Weights of a small contrastive image-text model.
Data: trained on photos of plants, animals and fungi (iNaturalist), 3.6 epochs.
Rows from block 3 of the text encoder of a small contrastive image-text model, named by matrix and row number. Rows with one number belong to one neuron. Each number is 128 + 24 x the weight over its row's rms, rounded and kept within 0 to 255. All counts start at 0.
After each neuron's rows are labels from the 100 texts, of 14976, where the neuron reaches its highest value: "tokens" is the input token at the peak. Only what is clearly more common there than usual is listed. The data: photos of plants, animals and fungi (iNaturalist). In brackets: how many of the 100, against the usual share in percent.
# fc1: MLP up (text_encoder.blocks.3.mlp.fc1.weight, 1024x256), inputs 86-128
# fc2: MLP down (text_encoder.blocks.3.mlp.fc2.weight, 256x1024, transposed), outputs 86-128

fc1.444 [104  98 122 105 115 146 131 125 135  95 158 110  88 118 117 135 116 109 112 121  96 164 130 118 138 130  83 131 180 158  77 151 151 140 119 118 126 159  93 142 146 109  91]
fc2.444 [143 149 113 126 112 123 200 114 114 166 118 166 145 125 155 142  92 127 128  98 146 104 106 130 126 143 169 122 138 129 122  89  79 150 157 104 130  77 114 116 150  77 111]
tokens: "class" (100 vs 5.8)

fc1.748 [118 105  94 126 140 153 178 140  87 149 118 111 117 120 155 124 143 121 131 113 122 146  93 133  99 124 133 146 153  99 189 100 134 138  99 106 115 102 107 149 157 158 132]
fc2.748 [113 113 143  94 116 159 125 143  81 144 176 151 120 120 165 145 129 155 133 126 184 118 110  89 111 145 144 114 146 129 183 125 126 120 141 135 122 143 103 134 104 134 133]
tokens: "aythya" (100 vs 0.1)

fc1.351 [136 125 185 121 127 139 129 139 130  66  95 169 130 101 148 166 145 169 148 126 104 125 166 145 109 129 148  95 142 137 125 110 107 113 162 146 117 142 167 124 107 105 159]
fc2.351 [ 85 165 162 137 137 123 132 113 135 137 115 154  72 145 121 104  68 109 123 160 168 139 163 128 128  78 144 100 142 123 142 126 144 136 125 110 127 122 113 109 132 125 154]
tokens: "noctuidae" (67 vs 0); "sclerophrys" (18 vs 0); "septentrionis" (9 vs 0)

fc1.398 [105  95 131 130  94 144 150  75 179 109 132  71 118 100  94 139 140 165 112 111 119 133 148 121 125 164 130  94 115 157 137 153 130 118 136 159 142 139 144 129 144 144  94]
fc2.398 [122 100 112 140 129 156 168 105 140  97 133 121  97  87 140 124  82 153 132  87  99 119 131  77 178 121 129 105 127 103 114 158 104 159 143 157  98  97 137 106 138 128 170]
tokens: "insecta" (76 vs 1.7); "diptera" (24 vs 0.2)

fc1.441 [133 120 133 103 111 137 125 145  90 137 136 127 119 122 145  93 127 118 140  76 143 130 129 107 137 110 157 119 139 139 121 135 142 116 141 119 131 139 135 105 117  81 130]
fc2.441 [ 78 108  79 140 127 116 109 122 134 145 157 174 125 108 151 171 143 108 165 117 130 128 132  85  91 135 125 134 168 127 113 119 128 148  53 145 131 106 109 131 128 160 134]
tokens: "anatidae" (30 vs 0.3); "gaviidae" (20 vs 0); "phocidae" (13 vs 0); "cricetidae" (12 vs 0)

fc1.376 [142 177  86 111 149 149 102 183 107 132 132 124 100 104 135 145 120 183 137 161  98 158  84 121 149 177  94 127 122 124  92  88 105 140  99 119 123  96 152 137 128 103  81]
fc2.376 [122  75 153 131 126 108 138 126 146 157 157  87 114 122  95  98 145 157 132 139  94  92 132 120 122 129 163 122 136 116 137 131 113 128 119 127 120 153 116 138 137 107 125]
tokens: "lycaenidae" (100 vs 0.1)

fc1.684 [ 86 144 163 188 130 155 113 119 124 134 130 135  78 165 148 134 148 131  95 110 105  95 136 127  81  85 133 127 147  92 144 106 105 125 137 125 160  91 170 142 106 149 147]
fc2.684 [105 113 127 154 134 144 132 139 132 134 168  84 108 114 147 113 118  89 133  83 129 111 147 118 118 139 110 136 157 121 108 139 146 136 149 161 147 128 158  94 137 126 150]
tokens: "magnoliopsida" (65 vs 0.3); "polypodiopsida" (25 vs 0); "myathropa" (10 vs 0)

fc1.497 [128 166 116  88 151 111 119 144 158 162 113 138 127 112 162 131 171 153 160 139 120 137  96 163  99 125 148 106 108 159  86  90 133 118 136 143 105 125 103 125 125 122 128]
fc2.497 [119 163 144 151 129 146  99 174  78 165 119 110 141 157 114  96  64 113 121 150 131 144  85 152 133 139 124 123 130 151 165 132  84 124 127 107 120 136 151 150 111 120 174]
tokens: "apidae" (100 vs 0.1)

fc1.692 [107 106  95  99 124 135 128 127 119 124 156  97  95 137 147 131 165 143 154 139 133 126  89 155  83 127 134 137 100 122 120 114  66 163 117 133  51  88 123 134 126 135 120]
fc2.692 [108 157  89 123 157 148  78 154 139 167 161 121 108 124 108 107 143 174 157 163 115 105  64 109 132 117 140 117 154 143 110 113 111 171 121 165 137 142 108 122 150  83 137]
tokens: "aythya" (100 vs 0.1)

fc1.509 [139  94 158 151 181 165 114 130 157 111 124 177 144 147 123 131 143 109 110 172 109 126 144 128 107 146 178 133 108 122 167 146 123  89 146  91 117 135 125 136 124 108 120]
fc2.509 [136 107 157 120 168  95 150 106 145 124 152 172 178 140 138 131 148 100 152 170 100 127 142 120 134 168 108 137 108 107 128  97 101 119 122 169 148 123 120 130 111  75  87]
tokens: "testudines" (42 vs 0); "sitta" (42 vs 0); "beryllina" (16 vs 0)

fc1.20 [140 157 113 158 113 141 164 107 116  95 183 132 106  90 132 144 131 181 162 125 106 141 136  96 142 127 147 103 142  81 155 122 152 136 131 128 139 130 142 171 123 135 103]
fc2.20 [ 96 153 104 106 138 149 117 102 141 136 144 153 130 102 116 144 143 117 115 129 119 140 125 109 109 163 135 116 105 116 144 129 141 154 123 147 138 146 101 134  90  87 148]
tokens: "fringillidae" (89 vs 0.1); "columbidae" (11 vs 0.1)

fc1.336 [121 145 181 158 115 150 153  97 101 107 148 143 139 114 120 152 132  96 130 139  93 128 104 138 168 129 139 114 124 134 128 161 150 174 147 113 173 138 141 135 144 109 103]
fc2.336 [101 117 120 175 137 134 128 119 131 121 162 143 166 106 116 131 163 199 116 104 101 156  65 148 202 120 140 152 138 137  86 138 160 185  96 136 150  90 123 130  98 140 121]
tokens: "order" (100 vs 5.7)

fc1.697 [143 128 162 113 158 121 134 135 108 144 114 149 149 156 143 150 105 119 116 116  97  99 171 147 142  79 135 124 202 116 109 100 124 104 172 124 134 114 142 185 126 112  69]
fc2.697 [ 76 121 135 117 125 155 124 140 110  84 143  79 103 122  78 137 122 122 111 111  77 143 123 141 114 104 125 104 178  68 135 129 182 132 133 158  98 131 148 132 134  88 123]
tokens: "magnoliopsida" (100 vs 0.3)

fc1.196 [163 141 125  72 122 151 126 128 177 110 114 116 110 151 123  87 133 118 176 107 130 123 124 130 174 134 100 124 136 195 122 158 108 131 126  80  85 174 140 140 117 123 114]
fc2.196 [111 124 154 164 121 148 157 151 133 132 129 103 140  95  90 145 122  75 160  78 152 144 100 162 143 105 105 130 133 192 138 122 121 129 115 123 146 121 141 102 154 127 125]
tokens: "class" (100 vs 5.8)

fc1.337 [105 117 129 183 118  90 140 130 155 107 149 157  89  85  98 148 103 178 118 137 126 162 112 107 116 123 166 108 116 125 115 144 132 127 152 115 142 126 118 127 138 168 163]
fc2.337 [108 145 115 133 166  87 130 140 130 126 125 112 130  91 128 109 129 142 140 151 122 163 150 111 133 152 133 122 126 110 142 160 129 123 126 119 107 119  76 101 123 138 124]
tokens: "insecta" (100 vs 1.7)

fc1.573 [119 101  96 100 114 135 133 159 110 116 192 119 136 138 156 163 170 131 100 126 124 145 111  85 118  98  73 112 121 111 120 134 100 144 168 116 103  87  98 119 165  70 127]
fc2.573 [146 157 132 124 116 140 121 102 132  63 132 130 104 105 113 139 109 147 141 154 111 135 154 154  99  92 103 117 137 147 149 170 125 132 111 180  98 137 127 135 124 146 131]
tokens: "anatidae" (92 vs 0.3); "castoridae" (8 vs 0)

fc1.195 [120 146 121  72 128 159 110 116 133 138 124 147 124 105 118 163 154 151  99  92 141 133 112 137 131 111 136 109 117 160  86 142 140 158 144 121  95 110 132 142 172  80 120]
fc2.195 [105 137 108 138 113 110 160 133 143 133 170 157 131  82 135 137 107 134 168 115 111 167  88 136 125 101 168 113 139 141 116 136 152 142 135  94 175  94 144 133 105 148  96]
tokens: "class" (58 vs 5.8); "lepidoptera" (42 vs 0.8)

fc1.189 [112 140 153 161 164 109 148 123 133  88 121 109 165 154  98 172 126 133 146 100 101 137 101 132 161 125 140 145 147 111 132 131 143 184 107 107 127 172 115 108 112  77 118]
fc2.189 [123 111 119 136 170 139  98 128 130 156 180 129 133 123  82 171 172 140 128  87  86 146 126 143 173 116 159 145 192 129 124 115 127 144 135  73 149 143 130  82 122  64 101]
tokens: "order" (100 vs 5.7)

fc1.55 [129 124 138 123 138 109 179 113 138 105 107 188 137 130 116 131  93  87 144 153 109 135 128  97  95 129 150 130 138 134 102 103 126  94 122 134 148 129 169 127 132 103 138]
fc2.55 [103 112 117 117  74 105 170 146 152 131  89 106 113 112 125 168 122 121  87 142 100 130 137 131 142  94 118 108 148 117  73 106 107 152  74 164 128 143 149 131 173 127 113]
tokens: "<end>" (100 vs 5.8)

fc1.536 [125 142  82 114 144 111 101 152 107 177 146  95 134 131 147  92 163 138  93 132 131 139 128 119 162 136 158 118 163 138 181  98 123 144 125  90 102 142 112 149 147 100 158]
fc2.536 [119 151 192 138 107 133 123 121 115  85 124 103 133 136 159 137  81  94 135 106 158 135 165 170 126 120 141 149 147 181 149 140 158 155  94 125 137 160 155 109 137 148 161]
tokens: "apidae" (76 vs 0.1); "oenanthe" (24 vs 0)

fc1.10 [132 134 122 186 139 125 113 133 104 121 142 133 184  84 102  93 161 148 141 128  95 148 138 134 137 101 170 153 112 128 108 148 164 139 136 144 123 138 140  98 135 147 108]
fc2.10 [116 131 144 135 142  99 143 164  85 116 187 123 182 128  94 115 152 173 139  91 102 162 111 151 168 117 151 170 131 141 127 113 168 159 102 134 157 134 130 116 104 105  94]
tokens: "order" (100 vs 5.7)

fc1.622 [166 125 137 173 108 110  91 124 122 124  88 135 134 100 126 137 137 141 165 136 132 138 134  81 127 172 128  91 124 138 137 141 124 153 146 135 155 178  99 107 219 158 165]
fc2.622 [135 121 145  90 113 110 184 118 107 125  74 163 128 157 148 134 151 172 148 134  93 129 146 132  77 142 105 142 144 141 165 130 166 158 131 167 159 131 132 165 180 118 128]
tokens: "," (100 vs 17.4)

fc1.535 [176 129 145 169 119 142 112 149 150 125  93 124 133 123 158 130 131 153 144 124 111 141 128  94 175 156 131 148  95 142 104 141 118 136 134 127 127 116 116 102  81 139 126]
fc2.535 [136  96 139 155 129 105 136 104  95 104  89 110 153  99 176 150 148 138 116 145 132 130  81 117 139 130 105 132  98 118  93 154 121 117 127 125 110  80  96 135 130 143 157]
tokens: "lycaenidae" (100 vs 0.1)

fc1.754 [145 123 129 166 140 121 150 154  91 147 107 119 109 112 152 145 183 117 111 162  77 134  79 136 125  76 137 106 125 108 140  86 140  97 121 113 134 168 113 142 144 115 169]
fc2.754 [121 151 117 134 139  95 117 104 106 108 156 117 144 164 132 116 124 147 120 112 129 141 102 106 130 145  74 114 174 142 150  61 148 112 105 109 133 101 125 148 100 169 173]
tokens: "lycaenidae" (100 vs 0.1)

fc1.89 [162 117 115 113 147 101 125 113 138 149  94 123 120  89 145 137  95 195 155 137  56 136 108 142 144  68 105 131 161 122 207 147 139 152 122 118 121 151 139 119 136 121 125]
fc2.89 [104 112 128 124 129  90 112 144 170 172 136 105  68 143 156 104 110 140 129 103 180 126 128 124 102 119 151 134 119 155 140  89 145 111 100  98 120  81 154  93 121 154 150]
tokens: "arachnida" (62 vs 0.1); "diptera" (38 vs 0.2)

fc1.410 [109 112 115 128 123  95 132 120 144 123 151 121 144 134 123 148 105 179  88 100 122 162 115 140 177 123 129 107 139 141 138 120 130 116 153 155 133 151 173 120 126 161 160]
fc2.410 [126 111 123 125  99 100 129 104 157 170 196  88 128 130  87 130 131 201 136 102 110 116 103 148 170 102 103 124 146 152 117 136 128 138 136 124 122 128 125 143 108  85 141]
tokens: "arachnida" (71 vs 0.1); "insecta" (29 vs 1.7)

fc1.626 [146 109 106  99 126  98 156 163 114 126 121 108 100 164 132 131 138 102 119 113  84 125 109 144 125  75 117 134 154 115 171 112 147 162 152 100 149 120 109 159 116  80 113]
fc2.626 [120 172 124 147 116 112 139 149 143 102 147 124  97 135  82 148 129  65 168 123 109 169 157 177 161  61 132 130 141 125 104  94 103 140 117 123 164  91 129 107 136  82 123]
tokens: "magnoliopsida" (63 vs 0.3); "larus" (34 vs 0.1)

fc1.215 [109  98 108 117 129 106 107 114 127 146 171 124 153 102  80 133 108  92 107 133 149 181  96 130 132  91 185 155 111 129 115 102 157 122 130 132 112 178 126 155 147 152 114]
fc2.215 [127 134  98 155 115 126 139  99 108 129 114 148 104 127 114 114 100 174 117 111 126 160  61 145 162 111 101 140 121 163 162 133 133 138 150 111 151 131 124 108  94  59 109]
tokens: "insecta" (100 vs 1.7)

fc1.433 [168 115 152 138 101 130 140 126 177 118 109 101  88 158 137 126 124  90 150 128 149 118 104 127 105 155 102 173 119 172 152 129 163 133 122 144 148 160 137 108 128 134 123]
fc2.433 [114 159 135 126 113 145  95 140 118 154 141 144 115 143  96 135 131 121 158 103 138 181 117 112 112 151 168 134 139 130 129 136 129 143  93 133 135 133 133 105 112 114 115]
tokens: "apidae" (100 vs 0.1)

fc1.192 [ 94 157 118 150  75 156  89 153  80 142 172 123 112 114 145 119 132 124 156 130 129 133 113 127 113  91 147 116 160 102 159 134 133  93 137 178 109 120 140 115 100 133 165]
fc2.192 [117 149 111 162 135 120 103 143 145 164 115 156  79 124 135 107 131 118 155 137 138 104 131 136  99 179  99 141 154 131 128 119 133 158 169 131  88 121 134  94 139 127 140]
tokens: "anatidae" (61 vs 0.3); "gaviidae" (20 vs 0); "phalacrocoracidae" (19 vs 0)

fc1.275 [119  68 142 126  99 164 122  97 106  64  76 125 111 155 109 145 107 141 116 155 116 138 116 105 126 162 134 113 153 140  92 128 150 161 136 190  97 156 165 136  95 145 119]
fc2.275 [142  71 125 144 107 138 115 100  88 104  68 135 108 138 190 131  94 147 131 124 139 115 112  98 128 137 125 114 119 128 104 120 146 150 126 187 105 140 141 173  82 184 141]
tokens: "<end>" (100 vs 5.8)

fc1.311 [ 95 111 129 112 133 144 143 161 117 147 112 163 157 130 143 134  85  89 148 122 119 106 168 132 112 131 140 160 141 163  99 133 103 128 131 151 133 112 149  98 160 137  85]
fc2.311 [110 143 113 150 102 130 121 140 113 136 137 163 131 102 128 145 154 102 195 116  96 151 112 123 128 155 110 136 123 143 135 120 141 168  95 110 155  86 144 106 143 126 113]
tokens: "," (100 vs 17.4)

fc1.46 [113 135 116 129 139 173 120 143 106 109  92 135  95 152 186 165 127 146 118 170 138 109 131  81 137 112 152 133 164 131 117  95 130 101 105 113 156 121 134 137 100 136 161]
fc2.46 [153 122 143 123 135 113 147 122 132 127 100 148  97 106 129 163  85 116 122 115 122 119 132  97  96 133 106 148 142  89 135 118 164 145 142 161 106 153 151 124 122 118 134]
tokens: "<end>" (100 vs 5.8)

fc1.413 [110 112 122 124 105 132 101 125 115 139 107 122 155 120 131 130 119 121 160 140 159 151 185 158  77 121 128  92 138 168 120 121 135 150 108 132  94 109 147 138 105 159 104]
fc2.413 [219 138 105 110 103 136 136 102 108 193 118  70  97 161 146 116 123 132 111 156 155 140 111 114 115  80 170 149  97 125 101 110 125 133 131 127 140 156 169 159 107 170 103]
tokens: "family" (100 vs 5.8)

fc1.693 [101 111 132 126 138  94 123 103 141 124 177 164 151  98 173 126 142 152  97 117 123 146 178 130  95 109 166 102 104 152 127 135 137 145 112 124 116 113 121 123 143 131 147]
fc2.693 [118 106  81 111 141 103 137 126 104 149 124 164 131 160  97 139 133  95 122 179 141 135 146 149 144 112  95 109 108  94 127 173 106 144 130  86 124 124 101 168 142 111 106]
tokens: "noctuidae" (64 vs 0); "pantherina" (18 vs 0); "septentrionis" (9 vs 0); "idia" (9 vs 0)

fc1.373 [121 100 132 100 109  97 131  95 126  87 121 150 155 166  97 147 111 112 100 175 136  87  96 154 119 112 126 165 174 115 136 144 130 132 150  79 101 141 126 119 134 117 102]
fc2.373 [ 97 104 159  89 124 123 142 128  85 115 133 117 118 122 122 158 158 142 117 131 152 113  96 132 136 119  84 113 120 145 158 129 130  93 133 141 112 188 139  99 115 143 112]
tokens: "lycaenidae" (100 vs 0.1)

fc1.168 [131 162  96 123 142 155 117 186 116  95 129 167 107  78 140 163 115 129 162 103 133 163 124 112 135 164 103 157 145 111 151 107 150 140 151 126 125 116 124  75 111 160 129]
fc2.168 [114 118 141 117  67 114  85  93  74 108 112 163 125 139 133 118 142 152 129 116 114 146 138 129 146 157 155 148 191 145 140 151 124 142  95 151 106  74 154 106 101 155 146]
tokens: "aythya" (54 vs 0.1); "pelecanidae" (26 vs 0); "lepidoptera" (20 vs 0.8)

fc1.675 [131 165 113 144 127 118  95 136 169 140 120 121 104 130 132  91 147 164 125  71 128 131 113 141 147 131 145 139  96 153 141 116 102 161 120 160 104 153 166 107 138 115 114]
fc2.675 [159 156 155 169 105 141 109 149  82 114 146  82 155  78  67 144 177 147 159 120 128  98  85 135 159 139 110 143 145 153 142 135 105 118 108 135 120 148 119 121 153 118 190]
tokens: "aythya" (98 vs 0.1)

fc1.603 [ 97 144 167 155 111 129 143  98 124 141 122 113  83 106 147  92 105 103  91 103 145 143 148 104 115 139 134 120 119 125  95 144 159 119  96 154 110 128 137 136 114 165 139]
fc2.603 [122  80 146 187  89 135 147 101 107 143  75 107 158 136 186 117  98  93 105 140 140 108 101  95 157  90 119  81 149 118 110 131 133 102  77 163 128 152 135 155 129 170 113]
tokens: "<end>" (100 vs 5.8)

fc1.531 [125 130 146 108 160 142 138 143 100 150 135 148 136 159  95 125 126 114 114  93 120 123 133 133 132 117 135 162 155 125 112 132 126 151 104  56 139 121 119 115 115 137 132]
fc2.531 [101 141 150 159 150  91 151 129 162 107 167 146 110 118 109 133 123 144 139 101 109 157 116 151 102 118 105 104 135 122 116 151 122 158 119 119 155  69 102 107 125 138 129]
tokens: "order" (100 vs 5.7)

fc1.107 [143 130 115 115 142 126 143 140 145 151 119 156 121 167 140 156  86 112 122 107 134 145 123 152  79 144 104 121 125 136 153 159 148 182 148 180 132 109 164 139 189 108 141]
fc2.107 [143 141  95 130 139 127 134 160 136 117 144 113 120 134 161 139 106 110 168 139 181 149 143 157 123 171 117 149 107 149 140 114 137 180 124 143  85 113 105 108 138 136 107]
tokens: "," (92 vs 17.4); "gallicus" (8 vs 0)

fc1.248 [151 136 129 181 118 105 119 157 167 106 133 147 146 114 166 152 124 117 171 100 124 118 126 134 115 162 160 129 123 147 159 130 128 157 131 100 129 114 192 114 130 130 106]
fc2.248 [116 128 142 165 131 154 125 146 115 120 131 131 126 135 119 182 149 116 135 123 129 108 134  96 103 147 139 136  61 125 113 112 108  98  95 104 170 123 113 142  90 134  86]
tokens: "lycaenidae" (51 vs 0.1); "odonata" (49 vs 0.2)

fc1.672 [152 150 142 114 134  87 147 128 130 110 122 115  87 120 126 141 171 115 143 118 127 128 131 135 108 111 135 142 105 142  94 166 118  82 126 131 135 107 156 125  99 111 111]
fc2.672 [112 131 148 152 161 124 126  98 121 153 177 141 101 112 102 106 153 150 142 149 145 156 123 133 170  90 146 145 131 139 132 135 130 139 108  94 120 166 124 103 137 112 106]
tokens: "noctuidae" (100 vs 0)

fc1.704 [105 149 139 108 142 137 137 112 145 137 143 114 114  95 105 143 131 157 158 124  96 103  99 125  96 151 114  83 151 152 122 131 120  96 128 170  92  83 102 110 107 155 137]
fc2.704 [145 159 130 159 167  70 201 157 115 123 126 172  92 165  99 110  82 126  75 163 126 157 180  96  92 127 100 116 155 110 143 142 106 134 155 136  99 116 154 115 120 159 111]
tokens: "fringillidae" (100 vs 0.1)

fc1.257 [150  93 112 126 173 154 128 140 130 121 162 119 133 143 167 147 106 121 141 151 146 145 132 117 157 153 127 149 130 154 154 154 136 180 110 115 124 128 133  81 118 101 144]
fc2.257 [104 161 100 163 111 171 175 113  90  94 153 131 106 113 128 155 120  99 131 133 133 122 107 161 130 131 132 180 116 129 124 113 127 126 131 107 106 126 134  98 125 109 166]
tokens: "amphibia" (57 vs 0.1); "nudibranchia" (22 vs 0); "perciformes" (21 vs 0)

fc1.167 [ 77 141  69 100  97 120 137 102 122 151 133 159 102 125 117 121 165 155 123 133 103 115 107 101  69 132 134 164 141 156 139 106 113 142 112 148  78  81  83 114 177 141 136]
fc2.167 [123 109 103 156 162 126 146 143 130 101 129 136 144 135  95 155 137 160  85  94 159 139 100 128 136  96 116 117  99 176 151  93  92 164 135 143 159 111 105 173 135  96 125]
tokens: "aythya" (100 vs 0.1)

fc1.503 [111  86 108 121 135 155 137 143 106  95 120 131 129 151 110 133 151 105 142 145 124 128 107 149 136 130 119 120 141 111 116  83 137 117 107 130 112 150 186 108  97 146 116]
fc2.503 [143  83 144 140 115 111 193 129  94  82 100 108  93 118 156 101 114 170 115 152 124 145 120 105 119 132 117 117 159 148 126 133 136 105 119 155 121 130 150 129 103 151  93]
tokens: "<end>" (100 vs 5.8)

fc1.416 [126 129 175 116 128 138 160 126 103 138 123 113 117 122 136 163 133 137 145 105  99 120 105 115 127 143  77 116 133 111  82 153 115 104  82 127 102 130 118 135 159 118 133]
fc2.416 [116 112 120 130 101  98 144 145  99  90  61 156 122 125 129  64 100 134 117 116 167  85 145  79 110 116 103 154 133 100 140 148 125 120 106 210  71 143  80 133 124 163 133]
tokens: "<end>" (62 vs 5.8); "tenera" (23 vs 0); "fuscatus" (15 vs 0)

fc1.375 [107 141 107 138 110  79 126 135 133 138  83 131 144 147 150 126  97  94  98 111 102 176 126 143  95 151 112  70 134 104 124 123 156 146 128 108 106 126 152 126 143 142 124]
fc2.375 [166  86 122 164 141 140 122  93  99 170 140 123 118 148 148 124 149 128 139 152  88 130 114  84 132 138 131 132 169 142  99 153 148 164 108 116  72 125 154 146 114 155 171]
tokens: "magnoliopsida" (43 vs 0.3); "pieridae" (32 vs 0.1); "polypodiopsida" (25 vs 0)

fc1.103 [124  70 171 114 172 132 147 125 168 133 105 133 100  92 140 111 119 115 142 154 108  92 121 100 121 141 190 113 103 102  87 146 128 140 115 129 159 130 111 135  82 123 112]
fc2.103 [142 116 134 105 130  98  95 109  88 155 172 111  96 107 181  81  95  85 101 149  66  96 128  97 152 121 144 137  71 106  99 158 141 126 140 137 128 116 150 156 113 124 131]
tokens: "family" (65 vs 5.8); "betulaceae" (23 vs 0); "rosaceae" (12 vs 0)

fc1.443 [144 157  95 165 153 107 145  92 104 174 144 121 161  94 105  83 151 177 131 141 131 168 133 114 130 139 138 163 151 145 131 113 153 114 125 141 121 142 142 108 108 133 104]
fc2.443 [113 138  85 139 156 138 168 102  83 109 182 122 142 154 101 122 135 170 112 151 106 133  94 123  93 144 123 144 173 118 122 113 143 149  95 127 125 138 175 125 110  66 126]
tokens: "order" (37 vs 5.7); "backed" (35 vs 0.1); "sparrow" (28 vs 0.1)

fc1.30 [122 168 138 140 147 139 126 132 107 146 137 101 118 181 140 131 108 108 151 110  83 136 164 110 107 103 192 135 188 119  93 140 135 125 149 131 156 154 127 153 120 107 144]
fc2.30 [124 114 130 149 132 114 114 136  86 173 117  63 119 146 139 128 111  91 131 121 133 121 131 149 127 104 139  98 118  92 111 111 162  97 156 144 125 157 160 144 117 130 129]
tokens: "magnoliopsida" (100 vs 0.3)

fc1.715 [ 88 133 148  95 115 126 155 143 142  91 152 139  96 117 137 142 115 148  96 109 128 165  99  92 125 153 153 121 142 134 108 167 149 123 151 128 148 151 165 117 141 144 123]
fc2.715 [132 128  86 142 109  84 152  69  92 141 125 119 130 112 119  95 167 145 126 161 141  91 125 127  89 101 154 169 122 111 178 138 108 127  96 150 116 157 141 158 113 159  99]
tokens: "arachnida" (33 vs 0.1); "coleoptera" (31 vs 0.2); "insecta" (24 vs 1.7); "diptera" (12 vs 0.2)

fc1.710 [145 106 111 139 139 168 119 126 101 135 103 108 109 106 119 152 124 131 119 122 137 120 121 100 148 140 154 114 131 125 141  99 157 193 146 123 120 183 109 136 161 106 139]
fc2.710 [142 106 112 166 180 143  89 143 115 147 116 129 129 139 138 132 113  99 123 123 152 100 120  77 132 148 164 131 142 105 133 117 154 121 179  91 162 121 112  76  95 124 157]
tokens: "aythya" (37 vs 0.1); "dryocopus" (20 vs 0); "grandifolia" (20 vs 0); "penelope" (12 vs 0)

fc1.308 [ 98  97 115 105 113 153 145 145 127 143 106 175 147 107 149 105 160 168 129 127  86 113 103 129 128 133 156 140 154 134  95 147 149 150 126 100 104 118 109 104 114 144 111]
fc2.308 [ 93 139 121 176 101 142 144 125 120 116 154 148 138  82 171 106 143 145 130 105 118 106  80  96 176 103  92 131 151 173  84 134 119 155 138 125 118 104 120 120  98 145 115]
tokens: "order" (74 vs 5.7); "class" (26 vs 5.8)

fc1.544 [105 120 123 145  80 191 135 122 109 133 124 129 142 140 158 137 118 186 121  87 119 136 154 156 136 142 123 147 151 119 133 165 116 140 112  82 179 172 113 119 148 149 102]
fc2.544 [146 119 108 117 142 105 148 162 170 124 149 120 124 107 131 126 149 148 117 132 132  79  96 143 169 140 144 130 102 164  92 109 125 123 120 135  96 131 100 139 116  95 147]
tokens: "lycaenidae" (100 vs 0.1)

fc1.143 [ 89 141 152 161 136 109 124 143 107 167 129 128 148 138 157 125 142 151 154  97  96 105 147 145 152  86 127 132 157 131 125 145 161 154 180 113 173 138 157 131 120 120 128]
fc2.143 [ 91 113  85 126 146 113  94 144  88 154 123 109 113 137 148 142 164  96 142 127  83 120 119 170 110  79 131 130 133 126 153 150 148 107 189 123 135 102 146 143  88 120 107]
tokens: "magnoliopsida" (81 vs 0.3); "polypodiopsida" (19 vs 0)

fc1.31 [150 177 172 112 116 133 122 119 133 104  99 118 156 123 132 121 153 140 118 118  92 175 127 155 167 149  98 126 123 100  85 134 143  71 138 142 141 150 128 143 144 162 115]
fc2.31 [159 105  98 145 155 167 158 149 156 127 142 156 158 146 129 101 116 137 108 120 114 139 137 104 160 131 165 114 119 133 108 119  84 177 151 118  85 138 102 111 161 142  99]
tokens: "testudines" (58 vs 0); "," (42 vs 17.4)

fc1.400 [112 143 123 145 116 138 163 130  94 141 163 127 140 138 106 119 100 129 174 116  79 144  87 143 125 121 140 103 149 131  86 156 143 129  89  89 155 120 168  90 111  88 148]
fc2.400 [102 130  98 138 106 158 136 142 153 139 185 139 122 112  80 145 113 179 148  92 119 182 103 146 154 104 133 155 132 119 130 131 132 138  90  87 137 118 158 120 119  87 107]
tokens: "class" (100 vs 5.8)

fc1.634 [140 145 142 121 142 112  89 145 119 113 126 105 117  92 159 126 113 113 120 160 116 139 126  87 148 163 108 102 114 141 126 147 117 114 162 173 136 134 167  82 133 125 138]
fc2.634 [145 113 129  96  99 118 132 112 110 131  65  83 100 167  77 139 104 161 121 117 156 148 132  96  97 109 122 117 156 110  94 134 139 121 118 165  90 139 106 110 129 116 159]
tokens: "arachnida" (73 vs 0.1); "elegans" (25 vs 0)

fc1.85 [105  66 176 115 101  99 140 102 111 160 103 165 122  95 139 147 199 131 169 148 118 163  98 127 145 111 123 135 113 129 113 143 144 126  87  77  87  93  95 163  91 120 117]
fc2.85 [118 150 132 146 143 160 100 172 157 145 120 112 134 170 103 122 133 120 103 104 125 157 127 143 183  73 114 156 139 135 154 155 122 132 149 108 117 177 135 129 137 152 116]
tokens: "noctuidae" (72 vs 0); "euptychia" (11 vs 0); "zizina" (10 vs 0); "hermes" (7 vs 0)

fc1.493 [123 182 153 185 125 112 114 142 111 156 127 131 139 139 156 131 138 114 112 116 134 140 138 177 126 102 119 109 189 134 118  97 150 137 156 140 190 105 143 134 147 185 141]
fc2.493 [144 170  83 143 109 142 112 152 136 164  86 117 127 119 133  90 127 101 153 147  95 100 186 128 124 112 121 108 146 146 159 124 162 148 132 184 147 118 150 160 165 132 131]
tokens: "magnoliopsida" (100 vs 0.3)